Weights of a small rotation predictor.
Model: 6.34M parameters, 24-pixel images, arch vit, norm layernorm, activation gelu, patch size [2, 2], layers 8, width 256.
Data: trained on photos of plants, animals and fungi (iNaturalist), 77898 training examples, 100.9 epochs.
Rows from block 2, named by matrix and row number. Rows with one number belong to one attention dimension. Each number is 500 + 25 x the weight over its row's rms, rounded and kept within 0 to 999. All counts start at 0. Numbers have three digits each. After the name is the row's rms in percent of the matrix's.
# q: attention query (model.blocks.2.attn.q.weight, 256x256), inputs 104-155
# k: attention key (model.blocks.2.attn.k.weight, 256x256), inputs 104-155
q.135 102:487499454520491467526514462491556541539495523496493448503500490526529495458498500521524507543493488525488487479445518473522514474507522505499505509509463514
k.135 109:451523481466480503498461482493477497493490500489492517497493513548488471515513464503520476532555525549496465517474521498515497489521501489490464527459483459
q.136 104:483470530536503515494517493503476529500553493480518465454520505492492486481500533484559478499499482483525487488440500512445541482516507477550488499511484498
k.136 099:476536482485470472521455487525509529466532530488519516542492472567485487460503528519466512497516526509489515549517506527499520465480539531490497485479485483
q.137 103:504493487497501467492483444544491503534462527479516483485502481507533527509494525487524498466497475508558507501486503494489526522478486480480465481521502494
k.137 100:530512453521500470482477502474535529465501524497491517498507499507499535528538484495490489517520455511523496501522506485512477486494552489527489494499502485
q.138 102:548509540515487540479523464509537508506468548502508559517491501515542478514479491507512542500534464460514498523450517514456555511539513460436504544485473496
k.138 103:513535524475462481455460507502511479463540536488529475432461485487545500537511501531460487478502556445469444501499514493466467495506504549516521493522487517
q.139 098:494516540488536506477459461538509488496537481488531483527546451482481461481520500492532513474507525505474497502495460456574504508473501481467447506477492508
k.139 103:499509470470510474548559467506498526540480523531520531518509517521550476475505491473539534494478469529463502505486520498488482504493537518547519509515513484
q.140 103:488540539489480484520499432492526519458523472513457476507513453501493544490466509517479505487483471479480471487485475551495518448512514468490493529526478472
k.140 097:487503519528556511458526519514513537467471484471499511480496511511511509501483461474505482461524455507487475502477518451477480493476511507500518528519517523
q.141 108:474511511517519490521497508513519494511506464508520453453421479533494513497525497493481466500487512506503520529488512506526476520545508484473515550510515512
k.141 103:493510519515486552493502518494521554486538510510513503527522517471528544493478529488515516528489507508466529505537507495485510495493528488473472478512523506
q.142 096:494482511510468495501499519540500521532506491491533488533445504480474553517475500544482497480506474506521465533480499516454516503464503431513542513506496448
k.142 095:496537466490494526480506489514478467490499502464481500509492489465480487508507517504501483532489481513501519450512464474535493558497463481458496502503494524
q.143 097:540487514497481504483538481528486507489479521507493480466490543473482490487520479462510510477492464482505468519503487505451497466525484483463483552471453459
k.143 094:533484496448476469463431456518505504469513488508495499468495523463499504509510501476507489494487503492492544477512509487513478489521487467458484502467512481
q.144 105:508500468495510483501486538477553530472543499526503499500496494513480485516468521492509490539461468486514450506490523514472480486468533510502502531524474507
k.144 104:473454532456500513489471467469482537462472515470512507519513502520454446488508486512524501513542489496479507495523487512494483523493490527510502498506485495
q.145 094:464483481473531489510480497492507506500504522514529468539466522502474516508516547543453523477489506505527452500488471521506530488556502527519470511524502483
k.145 094:542496518521493544512476536472513495527492501506530517533511537493481539487475487523499503565505493514504495464462506486490506514485531475515489467481469492
q.146 092:486479487504519550481527458495497491509495528511494486491510487497451514486520480508542486508499500541491498538478474500486485485489506541501512517481514480
k.146 096:474548517494494488523503490468526549495511473516523528521490511504539522495489456547530487485493542488535468509517470506516497483520489495490521533550524445
q.147 104:513505506496507508483481507521491488483488462497498508483468492519520460538471487473476499494519513464492497462488515528496490532549506533483514468495510478
k.147 104:505472486476493482542480489563512519487486524539509534498492491521474513520480502538509502497507483517490503530519475513511534473490526475528532497465462533
q.148 103:482522486575502512519498489517465473510476473476504486481483484468489500512504541477502498442451501496509476498485487493499491508494528509510507552546466535
k.148 099:491499539529484450494508503581456500477486495488461513501498519486449507472500507536515473464511506492498505549497510515492508532497517499461454521513495489
q.149 100:516498461535521517495531444464509480466484503506508523541498518453497514481493488507554492486536499507464468489496535489504494490520476484478525539504529504
k.149 095:479494502525498488512442492524553521506505498467511502516472500505543524494482481470513482460508543520471425490491537507492521475475462517496501495491455542
q.150 095:520529450550496479491519495510478464491506527460510496473491508497460509515564483476510556495479526495495545484485516531568487487508506494453477500481466491
k.150 097:499506524481486494476484512451480476438515488506513491492498494455477520531501492479508504527444526470481509491544530523466468435518496468536450512503482513
q.151 089:489476458491540462480517526509499515488516498489527528476529497494484509516483455417506494505497487542519511501490535507519499516489492472529479509540468502
k.151 088:507545485493525505510505505512514499498513510489485512490503513472545534483489512506469504497469530537490505494504514493514506525526494492488474464467468472
q.152 102:495508443515501492524469497539495515524465464501495477492496483500512502499493504466473494535509504484508444468503514484506468470488543483478512500577485522
k.152 098:505537475483487537470508541498493499500515505512495522474480478476522491447556484545519521519475501486510511491530545544492467483476482458512439495503509524
q.153 103:497486533516485507466475511509492486551515505520510483461525504503528471519524503510463511534498476487472526540477450495481487481515458450503528490477522474
k.153 107:507527479494530528463524511536483504525487501502503498454473480505531475521558474515489550515513512476526504504525521432490487547506482491485528529490507511
q.154 096:478495534475511502460476541512531498487526476520464493551497529497471507498465490498514509531518460489489512488467527481514492540507480472490507498555490492
k.154 098:491524458501501502509486544511496477533515513496537503503492496491493496492479512466498499537483517527521495490490517513536509493510512507481485486474446497
q.155 097:519525512534571515482521523513492509474506489536516502496548530494493510497487471543495458472546511503524467478500532551508483471525476520520489515462504485
k.155 094:521462534462511490543521477488512459468480516499505527452518528500547476530424463499486487500485509513503479498519492454489524515496467528508515503511529481
q.156 095:476475491436503497503516448471529479506478522491528520496463532513466512522518530533501486501472519526477523468486453509509476467537539537489500480490511553
k.156 099:469525537479453496540497478507509510463484462500508514509522486484484452544474504457549520526498527493506503464502523501491559510497472520474488507502540499
q.157 097:492474501498511480483494522505483483470474541437513535466466503491495515503506523527485453440476494535559545503544522485504510487502538535514491499476509444
k.157 096:434458477509519536514486465487468520485510432516518481506544548514516481571473445473545529521527485515504482523517469521531511550533499536500460528463506490
q.158 097:473513470493493523533475480545455473522507477498426478487502520501529530479474514557462513518495516504470485544509516468493513500473437459524503505507503518
k.158 100:564529475529514513502489499469443511518487521438534504534434519469527500496518490518457521497516468495479476466464500486524489509477481452505502530526524507
q.159 098:505501504518474518493469529457494486519527542513500492506486481486523542494540490490486515486489474471470527528511475489506468502524530529507476495524519506
k.159 097:471491466483509466485502526540489487472471482508480498499460447521486471454520513484481520475559515512476480476500520522491550525487510476501482509467503495