Weights of a small rotation predictor: 77898 training examples.
Rows from block 2 of a small rotation predictor, named by matrix and row number. Rows with one number belong to one neuron. Each number is 50 + 15 x the weight over its row's rms, rounded and kept within 0 to 99. All counts start at 0.
After each neuron's rows are labels from the 100 images, of 14848, where the neuron reaches its highest value: "top examples" is what is common among them. Only what is clearly more common there than usual is listed. The data: photos of plants, animals and fungi (iNaturalist).
# fc1: MLP up (model.blocks.2.mlp.fc1.weight, 1024x256), inputs 0-51
# fc2: MLP down (model.blocks.2.mlp.fc2.weight, 256x1024, transposed), outputs 0-51

fc1.622:53 45 61 30 33 43 56 38 67 39 36 40 69 31 53 62 56 64 57 42 73 52 45 50 60 52 15 54 44 48 53 34 61 45 42 43 31 34 29 54 47 49 29 23 52 78 68 70 59 40 29 39
fc2.622:60 26 67 38 71 94 42 63 57 56 51 63 36 35 60 74 47 55 59 29 45 72 37 15 44 49 71 67 14 51 43 45 55 50 24 37 64 48 69 59 39 42 37 52 52 36 45 34 60 47 51 50
top examples: class Insecta; phylum Arthropoda; order Lepidoptera

fc1.129:78 35 44 48 76 56 40 27 52 50 78 30 56 41 34 55 58 35 66 34 65 83 69 42 27 37 42 47 80 63 65 46 54 58 55 93 56 43 68 77 09 68 63 47 53 45 55 43 44 35 70 54
fc2.129:64 67 59 78 50 43 52 48 56 35 51 55 31 71 65 61 74 87 65 61 76 57 44 54 65 59 47 73 65 49 42 59 27 51 51 64 53 33 48 11 49 69 49 65 36 45 45 50 19 64 48 64
top examples: order Anseriformes; family: Anatidae

fc1.449:32 12 47 52 66 10 64 53 41 64 39 20 74 31 68 62 57 40 72 43 43 67 45 66 54 54 39 83 33 55 20 45 55 55 31 30 63 45 76 57 58 59 40 33 75 46 80 58 63 66 42 48
fc2.449:62 64 48 56 37 43 57 50 83 29 25 50 54 46 56 41 37 45 56 55 28 36 62 25 52 47 50 41 44 63 42 46 12 41 31 56 44 39 77 42 60 54 53 74 30 61 38 69 54 40 47 61
top examples: order Charadriiformes

fc1.683:29 55 34 28 35 61 72 70 58 43 43 69 74 23 55 26 47 36 46 78 41 71 62 35 71 30 37 72 55 33 40 59 52 66 67 67 31 40 58 84 80 57 53 54 52 33 42 39 66 35 32 18
fc2.683:49 53 53 28 47 87 62 58 65 63 37 55 42 44 44 34 50 62 32 50 57 36 77 69 38 46 62 53 71 25 58 29 45 64 40 24 67 50 52 75 61 36 63 41 29 43 59 61 61 29 30 66
top examples: kingdom Plantae; phylum Tracheophyta; class Magnoliopsida

fc1.424:30 60 44 65 76 58 50 44 66 59 43 40 33 75 46 46 61 44 43 44 55 76 64 41 71 61 57 12 19 36 54 36 25 52 13 35 24 38 34 38 46 14 87 40 67 35 66 46 46 40 70 60
fc2.424:48 99 46 52 47 49 56 63 56 65 59 35 31 76 85 59 77 75 36 60 57 82 41 57 73 48 58 44 54 43 39 23 51 39 80 26 41 59 44 51 55 55 58 51 32 76 50 69 35 68 74 52
top examples: class Insecta; phylum Arthropoda; order Lepidoptera

fc1.524:47 45 63 41 63 56 30 24 47 47 63 32 29 87 66 31 49 48 45 37 60 75 53 60 48 43 55 43 40 64 56 46 71 41 66 60 37 54 60 54 58 78 47 61 56 61 40 58 57 54 53 37
fc2.524:31 20 42 66 53 56 66 57 22 57 39 60 31 38 67 39 63 32 41 41 64 45 36 39 33 46 42 25 63 46 39 43 56 76 67 42 48 33 37 65 41 79 69 76 61 43 42 49 59 65 14 57
top examples: class Magnoliopsida; phylum Tracheophyta; kingdom Plantae

fc1.610:56 05 74 28 32 48 64 46 51 62 50 61 69 41 56 81 29 45 49 19 61 34 41 62 42 45 54 58 41 78 58 61 35 88 62 35 66 76 83 18 05 41 22 45 50 59 28 54 27 56 47 54
fc2.610:70 44 30 39 56 43 49 55 29 42 37 57 71 22 62 62 52 32 22 43 44 58 63 55 61 54 90 30 39 68 46 61 27 28 23 64 47 43 45 67 60 59 49 37 37 53 25 74 34 70 42 70
top examples: order Charadriiformes

fc1.107:61 61 51 28 68 61 39 64 52 38 34 27 42 60 43 76 62 25 55 74 37 28 61 72 36 57 48 59 57 53 39 45 31 52 31 58 36 56 67 33 61 31 65 16 29 56 27 40 52 28 65 34
fc2.107:49 54 53 03 39 34 52 24 89 45 49 37 52 30 50 39 63 40 45 46 51 32 39 62 40 48 50 56 78 55 51 33 49 55 40 68 46 42 67 82 44 50 63 28 63 38 73 51 21 56 54 63
top examples: class Aves; order Passeriformes

fc1.242:64 63 25 61 58 59 83 37 52 48 37 66 30 43 48 48 72 62 47 47 67 48 38 23 33 70 16 50 42 89 39 61 28 31 53 86 54 22 65 46 45 94 75 17 44 52 26 36 68 54 59 49
fc2.242:53 24 64 37 23 52 61 32 45 62 56 49 32 46 45 37 51 52 35 56 88 70 56 48 32 60 62 55 93 41 37 20 35 53 49 46 69 28 57 54 46 91 39 55 68 42 51 51 46 54 46 54
top examples: order Anseriformes; family: Anatidae

fc1.711:26 25 66 77 70 50 68 33 59 29 58 42 62 42 58 41 65 41 47 45 00 54 43 70 71 54 09 47 49 48 39 59 55 38 33 14 18 62 66 50 47 37 37 14 36 43 50 51 77 20 41 46
fc2.711:85 46 60 41 64 44 53 89 53 81 91 35 51 48 27 75 35 30 33 48 38 51 45 50 34 28 35 45 65 32 46 55 70 36 34 46 53 59 55 24 35 22 49 42 66 52 48 26 38 46 96 64
top examples: phylum Chordata; class Aves; order Passeriformes

fc1.23:58 37 41 56 46 65 36 49 86 64 42 39 58 66 59 64 57 90 36 55 42 60 45 51 56 69 50 49 54 54 49 50 60 40 61 62 61 60 56 50 49 33 50 59 30 65 56 66 47 40 41 40
fc2.23:31 58 57 29 55 44 56 55 71 76 14 74 14 35 43 34 50 62 48 43 32 55 46 44 79 47 56 20 47 63 39 22 52 50 44 67 44 50 34 44 37 75 46 52 52 51 53 73 48 36 44 35
top examples: order Passeriformes

fc1.549:64 55 40 61 52 49 72 69 50 24 54 54 42 42 77 81 57 74 56 61 30 44 55 51 75 88 64 59 68 36 33 58 63 57 66 29 48 46 40 68 52 51 40 36 50 87 20 62 56 67 58 36
fc2.549:51 14 53 29 46 81 73 35 46 32 41 28 36 33 60 56 54 26 53 49 48 47 59 64 60 46 37 62 34 50 46 68 52 60 37 40 45 40 14 50 41 59 71 69 90 44 55 47 49 61 21 54
top examples: class Magnoliopsida; phylum Tracheophyta; kingdom Plantae

fc1.515:46 57 40 37 56 42 39 45 48 69 28 34 41 33 64 48 55 46 30 58 33 56 78 61 37 42 28 39 57 15 36 29 28 42 55 42 61 54 82 52 72 55 70 31 46 49 68 38 67 23 89 75
fc2.515:56 30 41 44 39 27 65 41 62 61 40 34 69 56 52 42 69 64 75 79 69 46 38 09 68 47 60 44 51 61 47 64 35 30 46 53 21 30 37 17 39 21 51 68 32 68 39 57 43 67 59 43
top examples: order Lepidoptera

fc1.399:42 30 56 18 42 34 48 59 36 63 42 56 29 52 54 39 62 51 43 53 61 50 54 51 68 54 58 44 61 29 47 44 35 47 46 54 38 10 55 48 40 65 64 40 36 46 63 27 40 59 45 51
fc2.399:62 53 56 53 61 63 58 44 62 58 51 50 41 69 51 56 54 79 46 13 38 45 61 58 54 41 15 49 66 45 47 47 60 47 50 22 58 44 47 27 41 43 30 56 91 49 34 29 57 50 00 59
top examples: class Aves; order Passeriformes

fc1.128:29 69 68 75 93 44 71 53 42 69 54 47 70 38 69 39 74 35 59 45 51 62 66 46 59 22 62 44 44 74 59 22 45 65 45 37 47 60 39 37 59 71 66 33 41 52 64 41 60 62 42 57
fc2.128:51 58 41 68 72 52 51 66 46 35 59 52 73 61 43 37 41 36 56 31 41 68 33 34 31 41 65 47 69 38 84 49 46 58 55 54 76 14 71 58 35 60 61 42 32 69 51 68 24 17 71 44
top examples: order Passeriformes

fc1.17:37 31 32 25 58 50 25 33 57 36 39 58 30 15 48 61 55 40 57 59 76 58 53 28 60 72 38 13 55 78 52 58 52 52 54 51 55 65 48 45 69 28 50 27 39 41 63 54 55 46 62 16
fc2.17:68 47 37 48 39 44 60 52 56 52 46 34 27 63 46 32 45 67 51 47 66 54 62 33 71 80 72 49 34 67 26 45 49 37 26 46 78 47 49 25 40 46 58 65 66 16 28 47 38 25 37 44
top examples: phylum Tracheophyta; kingdom Plantae; class Magnoliopsida

fc1.133:53 51 42 30 37 70 50 61 44 54 56 74 43 39 70 34 68 52 46 52 29 40 26 62 57 31 56 39 44 69 57 57 40 52 43 62 54 79 49 80 58 24 70 44 53 61 56 42 39 50 40 09
fc2.133:26 44 50 50 67 38 45 58 39 63 67 35 57 25 76 48 47 38 39 64 41 22 46 55 44 45 28 44 42 51 14 27 39 68 66 36 35 48 49 42 68 57 27 48 44 66 42 46 65 46 52 75
top examples: phylum Arthropoda; class Insecta; order Lepidoptera

fc1.127:40 54 69 43 23 62 62 47 28 53 45 65 48 31 67 42 44 37 47 57 38 61 52 58 64 33 47 54 47 46 62 35 49 61 42 52 62 52 39 67 42 40 57 63 49 30 45 65 40 59 70 33
fc2.127:43 28 34 61 58 40 39 66 62 29 58 75 22 24 49 57 34 53 40 56 49 52 49 61 32 60 54 51 63 45 53 77 58 50 67 38 30 37 36 37 48 61 41 10 48 67 42 61 60 52 64 53
top examples: class Aves

fc1.306:58 50 59 56 70 36 76 24 32 31 59 36 54 51 47 51 32 99 59 61 42 71 53 44 37 38 27 55 34 44 15 43 52 47 34 50 39 52 17 71 61 31 66 46 61 43 37 47 48 42 33 41
fc2.306:38 49 51 32 82 32 44 72 46 45 68 67 53 58 62 44 50 64 36 35 53 46 26 41 45 79 70 52 44 51 41 57 72 18 54 28 71 47 33 45 48 42 56 51 80 68 34 56 36 61 42 62
top examples: class Aves

fc1.148:35 66 48 65 34 46 63 49 23 44 61 25 62 55 36 74 52 42 80 53 46 62 53 76 40 36 26 68 64 65 80 53 46 50 62 53 43 73 57 56 63 37 56 19 69 55 41 39 49 49 52 46
fc2.148:47 20 44 46 60 38 22 37 43 65 30 59 32 18 78 63 43 66 55 28 47 53 57 32 55 48 41 66 63 60 61 77 85 73 57 60 46 52 38 51 70 40 33 63 64 49 39 68 38 57 56 35
top examples: order Accipitriformes

fc1.428:35 48 41 58 44 48 84 60 55 42 73 48 61 71 38 45 57 38 54 42 45 46 66 42 58 60 56 35 38 37 48 29 56 45 49 51 54 45 55 36 42 44 16 45 44 25 63 43 67 52 25 37
fc2.428:47 28 55 48 44 42 25 58 55 63 45 43 25 55 24 67 36 42 43 42 55 32 47 37 31 30 49 45 43 39 48 25 30 80 27 31 40 52 37 70 43 45 52 41 68 29 33 66 44 47 55 30
top examples: phylum Chordata; class Aves

fc1.749:37 46 59 48 61 63 55 56 24 80 58 69 54 59 35 27 56 68 60 44 51 42 63 46 55 59 65 77 73 85 51 84 92 31 26 59 51 46 64 30 30 72 14 47 68 50 42 32 68 47 54 36
fc2.749:47 69 36 60 51 37 41 44 42 40 50 72 79 92 77 37 63 51 35 70 30 56 61 71 57 47 62 16 53 69 49 62 65 73 45 60 30 70 56 56 31 42 58 31 22 62 50 55 34 67 63 94
top examples: order Passeriformes

fc1.495:52 60 48 68 41 41 35 69 29 58 42 41 61 38 48 26 61 24 53 27 30 38 54 79 44 55 48 48 51 44 44 57 66 31 45 65 43 38 47 36 66 54 26 36 49 58 57 29 17 56 77 67
fc2.495:47 31 80 71 45 46 48 47 64 30 28 54 47 35 77 59 72 48 58 54 72 63 66 45 43 39 69 36 50 56 64 61 66 77 41 45 49 57 33 63 48 32 87 51 47 41 58 40 17 66 55 42
top examples: order Passeriformes

fc1.287:46 52 41 35 36 40 31 64 62 50 50 89 52 49 09 60 51 55 59 36 45 41 45 33 27 79 36 50 73 53 44 56 54 68 40 33 22 53 43 55 44 63 58 49 61 21 33 35 45 26 71 58
fc2.287:47 32 45 55 58 54 53 39 51 58 70 30 52 50 39 39 51 64 55 39 71 80 57 57 55 75 36 28 56 55 43 61 58 60 81 50 40 59 37 62 47 72 78 51 58 34 50 39 38 32 62 58
top examples: order Lepidoptera

fc1.487:43 53 57 47 64 52 86 65 33 34 60 47 27 45 46 58 28 63 70 90 45 55 33 65 73 64 47 47 50 68 71 47 67 65 31 55 45 44 35 80 34 42 52 66 60 66 73 64 77 69 43 21
fc2.487:66 47 51 56 59 46 46 32 27 55 59 29 71 21 61 52 70 62 59 49 15 40 83 48 46 35 28 48 45 39 71 52 46 30 57 95 14 57 14 39 69 51 53 39 56 47 68 83 40 66 31 60
top examples: order Lepidoptera

fc1.97:49 59 58 15 55 72 36 61 38 68 43 58 58 47 50 49 48 60 77 49 44 66 25 37 68 45 63 30 52 37 44 58 57 75 28 48 24 42 55 58 42 58 42 56 64 60 50 39 51 46 49 50
fc2.97:60 63 38 54 25 74 41 53 43 43 71 64 50 30 69 66 68 74 48 41 40 41 66 54 64 56 62 41 49 39 46 48 52 34 28 56 35 47 29 47 66 71 21 36 49 58 37 67 54 39 54 64
top examples: order Passeriformes

fc1.213:49 54 32 40 32 69 37 39 52 57 45 54 52 56 49 43 33 62 80 51 55 59 44 51 55 63 50 58 37 34 63 40 75 29 45 62 68 24 44 79 23 50 45 26 46 19 47 53 65 47 53 37
fc2.213:94 80 59 57 26 80 59 39 73 35 56 39 59 54 70 29 80 54 44 37 29 75 47 65 80 24 49 61 53 49 48 23 81 63 53 36 38 64 54 30 40 70 37 64 62 57 54 37 32 62 76 46
top examples: phylum Tracheophyta; kingdom Plantae

fc1.533:64 46 67 17 54 48 56 57 29 42 62 43 52 18 50 29 41 34 61 42 21 53 50 47 58 40 66 44 45 42 36 64 32 60 52 47 28 40 46 46 46 50 31 47 42 27 37 28 66 51 64 47
fc2.533:33 33 25 62 43 44 68 47 73 43 30 45 64 44 56 58 38 32 53 28 48 41 25 35 70 69 37 44 43 52 42 47 52 73 60 60 50 62 43 43 27 32 64 59 39 56 41 38 58 50 97 56
top examples: class Insecta; phylum Arthropoda

fc1.693:01 22 61 49 36 45 48 30 41 41 46 29 56 55 44 46 43 60 77 39 63 47 23 55 40 35 72 46 70 55 36 55 44 60 74 65 31 47 63 73 36 59 31 60 53 83 47 57 43 38 32 49
fc2.693:45 68 30 49 61 09 36 65 42 47 70 49 32 27 82 51 39 23 48 35 41 42 41 70 63 23 42 28 62 58 40 52 58 81 57 43 64 36 74 62 78 46 46 30 58 70 52 39 28 48 34 59
top examples: class Magnoliopsida; phylum Tracheophyta; kingdom Plantae

fc1.270:68 34 55 38 43 43 55 59 48 73 67 34 37 61 58 53 66 30 00 58 51 49 42 34 51 42 40 47 79 35 46 37 60 49 61 25 52 42 45 35 45 23 61 51 62 48 37 27 64 48 40 54
fc2.270:43 39 48 35 45 59 76 62 58 29 79 55 45 38 33 53 41 23 46 58 57 43 68 57 44 57 38 62 53 39 49 25 50 46 58 31 65 45 76 77 45 80 50 42 68 83 41 58 39 42 52 56
top examples: kingdom Plantae; phylum Tracheophyta; class Magnoliopsida

fc1.34:42 48 44 69 29 41 54 56 91 70 46 77 57 65 47 32 69 58 35 49 65 55 87 41 22 54 48 72 17 30 50 70 40 55 53 34 44 47 75 31 87 52 59 52 54 51 59 71 57 57 71 41
fc2.34:49 55 46 31 65 47 47 43 38 50 29 62 62 24 58 51 30 28 12 46 53 68 39 54 24 53 34 51 54 19 47 44 75 46 36 47 60 52 68 63 57 50 41 35 39 66 43 06 71 73 58 52
top examples: order Charadriiformes

fc1.367:36 59 30 77 55 39 42 50 47 37 34 22 40 50 57 71 39 13 81 45 68 61 54 63 52 42 73 58 42 48 45 48 43 30 48 51 36 27 50 45 35 42 42 33 46 39 37 51 55 29 55 51
fc2.367:23 54 37 29 38 43 61 59 77 24 63 53 45 67 47 60 45 36 65 54 47 48 59 41 47 45 58 63 70 47 57 50 56 67 42 47 56 63 68 42 65 51 53 58 59 41 79 54 54 35 37 73
top examples: class Aves; order Passeriformes

fc1.583:56 54 50 38 55 62 23 40 51 58 58 44 48 50 33 66 56 37 27 62 41 64 37 43 51 53 46 56 68 29 52 35 60 66 70 26 47 64 50 55 68 38 27 29 24 53 31 53 61 49 64 68
fc2.583:81 58 25 53 39 74 41 50 61 97 53 45 40 49 43 75 67 59 43 46 67 57 52 58 36 63 53 25 59 54 52 63 34 63 54 71 36 41 52 57 76 66 71 75 67 49 55 60 39 45 49 55
top examples: phylum Tracheophyta; kingdom Plantae; class Magnoliopsida

fc1.526:63 37 60 64 68 56 59 61 41 70 87 42 61 53 57 36 56 15 47 27 13 79 45 42 52 42 67 62 67 77 42 48 36 38 78 44 48 55 54 43 53 44 34 47 73 64 49 48 74 55 49 35
fc2.526:66 47 41 32 44 40 53 57 33 34 43 28 48 42 35 54 51 79 63 42 47 54 80 78 49 49 81 34 83 58 58 47 26 67 43 38 47 54 42 32 38 68 37 47 55 43 51 30 40 21 62 45
top examples: order Passeriformes

fc1.36:36 37 35 82 38 23 60 29 52 36 58 71 49 54 38 59 48 37 28 39 46 63 51 54 35 26 50 42 29 59 43 40 55 50 40 57 55 38 34 73 51 71 25 59 33 51 25 83 61 49 60 47
fc2.36:50 60 92 58 77 38 55 63 37 32 79 66 63 26 44 61 25 73 74 33 36 33 40 71 50 60 61 45 61 26 63 40 75 37 54 43 58 67 49 57 41 37 25 46 49 67 34 58 48 54 45 38
top examples: order Anseriformes; family: Anatidae

fc1.16:58 50 34 41 41 47 43 26 46 18 40 21 51 33 29 47 63 19 29 52 63 27 47 51 59 66 79 55 42 36 39 61 46 62 52 83 90 62 22 36 55 69 72 85 51 49 51 81 55 42 43 48
fc2.16:71 54 79 17 67 40 50 37 49 69 63 33 36 55 46 72 17 35 32 45 28 39 28 59 50 45 39 50 59 72 43 47 51 63 69 39 43 50 44 53 50 39 12 54 62 43 57 19 53 60 63 44
top examples: class Mammalia; order Carnivora

fc1.19:27 14 39 55 64 50 53 30 46 74 60 31 23 56 47 76 50 12 56 62 56 19 26 54 31 57 41 50 49 51 68 76 41 43 30 63 53 54 58 66 44 40 53 43 49 55 65 42 72 40 54 32
fc2.19:28 49 49 41 23 70 47 66 48 43 30 25 64 41 62 40 62 61 73 81 58 55 69 66 77 32 39 43 54 53 61 37 38 64 51 58 54 59 31 34 56 43 40 51 71 57 45 52 48 19 80 37
top examples: phylum Arthropoda; class Insecta

fc1.395:20 52 46 67 38 94 32 70 54 20 62 42 58 47 39 63 60 59 52 48 50 50 57 51 59 48 40 55 58 57 38 45 43 63 64 46 60 50 50 56 46 72 53 55 38 44 10 34 67 74 51 32
fc2.395:21 27 49 46 23 46 63 73 37 81 42 47 43 42 60 59 51 42 49 52 45 58 45 81 51 51 41 57 28 60 55 52 58 61 47 42 58 58 52 55 65 51 30 22 45 60 32 35 23 64 30 74
top examples: class Aves

fc1.687:46 37 67 63 22 42 22 13 31 48 50 41 59 67 72 26 69 37 37 38 49 54 47 58 43 63 47 34 55 41 45 36 57 56 39 70 69 48 41 45 82 58 55 59 63 50 66 50 34 59 34 74
fc2.687:58 10 13 56 53 44 49 52 57 43 69 66 40 50 52 66 41 77 76 50 54 63 65 47 54 73 43 56 20 72 55 45 59 26 54 50 66 57 60 24 58 49 46 56 47 20 50 25 57 60 51 48
top examples: order Charadriiformes

fc1.691:35 47 29 47 43 31 75 33 34 57 61 60 57 44 42 43 46 45 68 64 14 33 50 43 57 47 50 35 73 48 57 57 27 35 50 59 58 46 84 34 65 65 55 45 45 47 57 36 32 41 37 47
fc2.691:65 48 17 26 24 46 50 36 49 82 64 55 34 19 26 59 03 66 57 65 43 49 43 36 48 36 85 31 43 36 78 63 42 42 63 72 63 60 40 51 52 58 50 46 40 71 63 38 24 62 64 66
top examples: phylum Chordata; class Aves

fc1.281:43 27 46 30 51 63 29 47 33 64 58 58 55 43 49 46 46 59 69 71 42 46 44 44 32 44 45 63 65 49 52 46 29 75 46 00 34 47 70 51 68 56 68 39 62 33 68 50 54 34 42 65
fc2.281:56 28 46 48 57 72 53 62 45 56 40 44 53 24 64 43 45 52 57 61 77 57 60 60 33 66 30 60 44 15 35 51 39 40 40 39 59 53 67 54 56 54 48 46 46 84 56 62 33 36 46 37
top examples: class Aves; phylum Chordata; order Passeriformes

fc1.602:33 36 79 70 56 52 64 42 48 24 53 35 59 62 53 56 60 67 56 56 51 66 34 32 55 51 71 57 46 38 68 52 42 71 46 42 37 34 67 26 42 44 62 34 45 40 86 38 45 49 63 56
fc2.602:41 51 50 54 75 42 78 75 27 42 50 55 50 74 74 41 64 64 56 60 45 54 36 26 61 49 53 30 61 63 44 34 68 46 53 56 31 49 46 61 44 65 52 66 45 73 73 41 60 59 58 52
top examples: phylum Chordata; class Aves; order Passeriformes

fc1.746:52 61 29 60 70 89 52 37 26 69 54 54 69 48 56 73 47 33 67 52 66 66 49 50 42 42 66 74 55 54 48 47 62 48 27 83 52 41 70 60 54 29 45 57 61 48 53 57 56 47 52 26
fc2.746:00 51 39 35 56 70 67 46 55 65 47 59 04 23 47 46 40 42 35 40 31 58 56 59 55 50 58 57 48 48 48 49 54 42 62 43 56 56 54 37 55 49 46 73 29 59 39 66 66 52 57 20
top examples: order Lepidoptera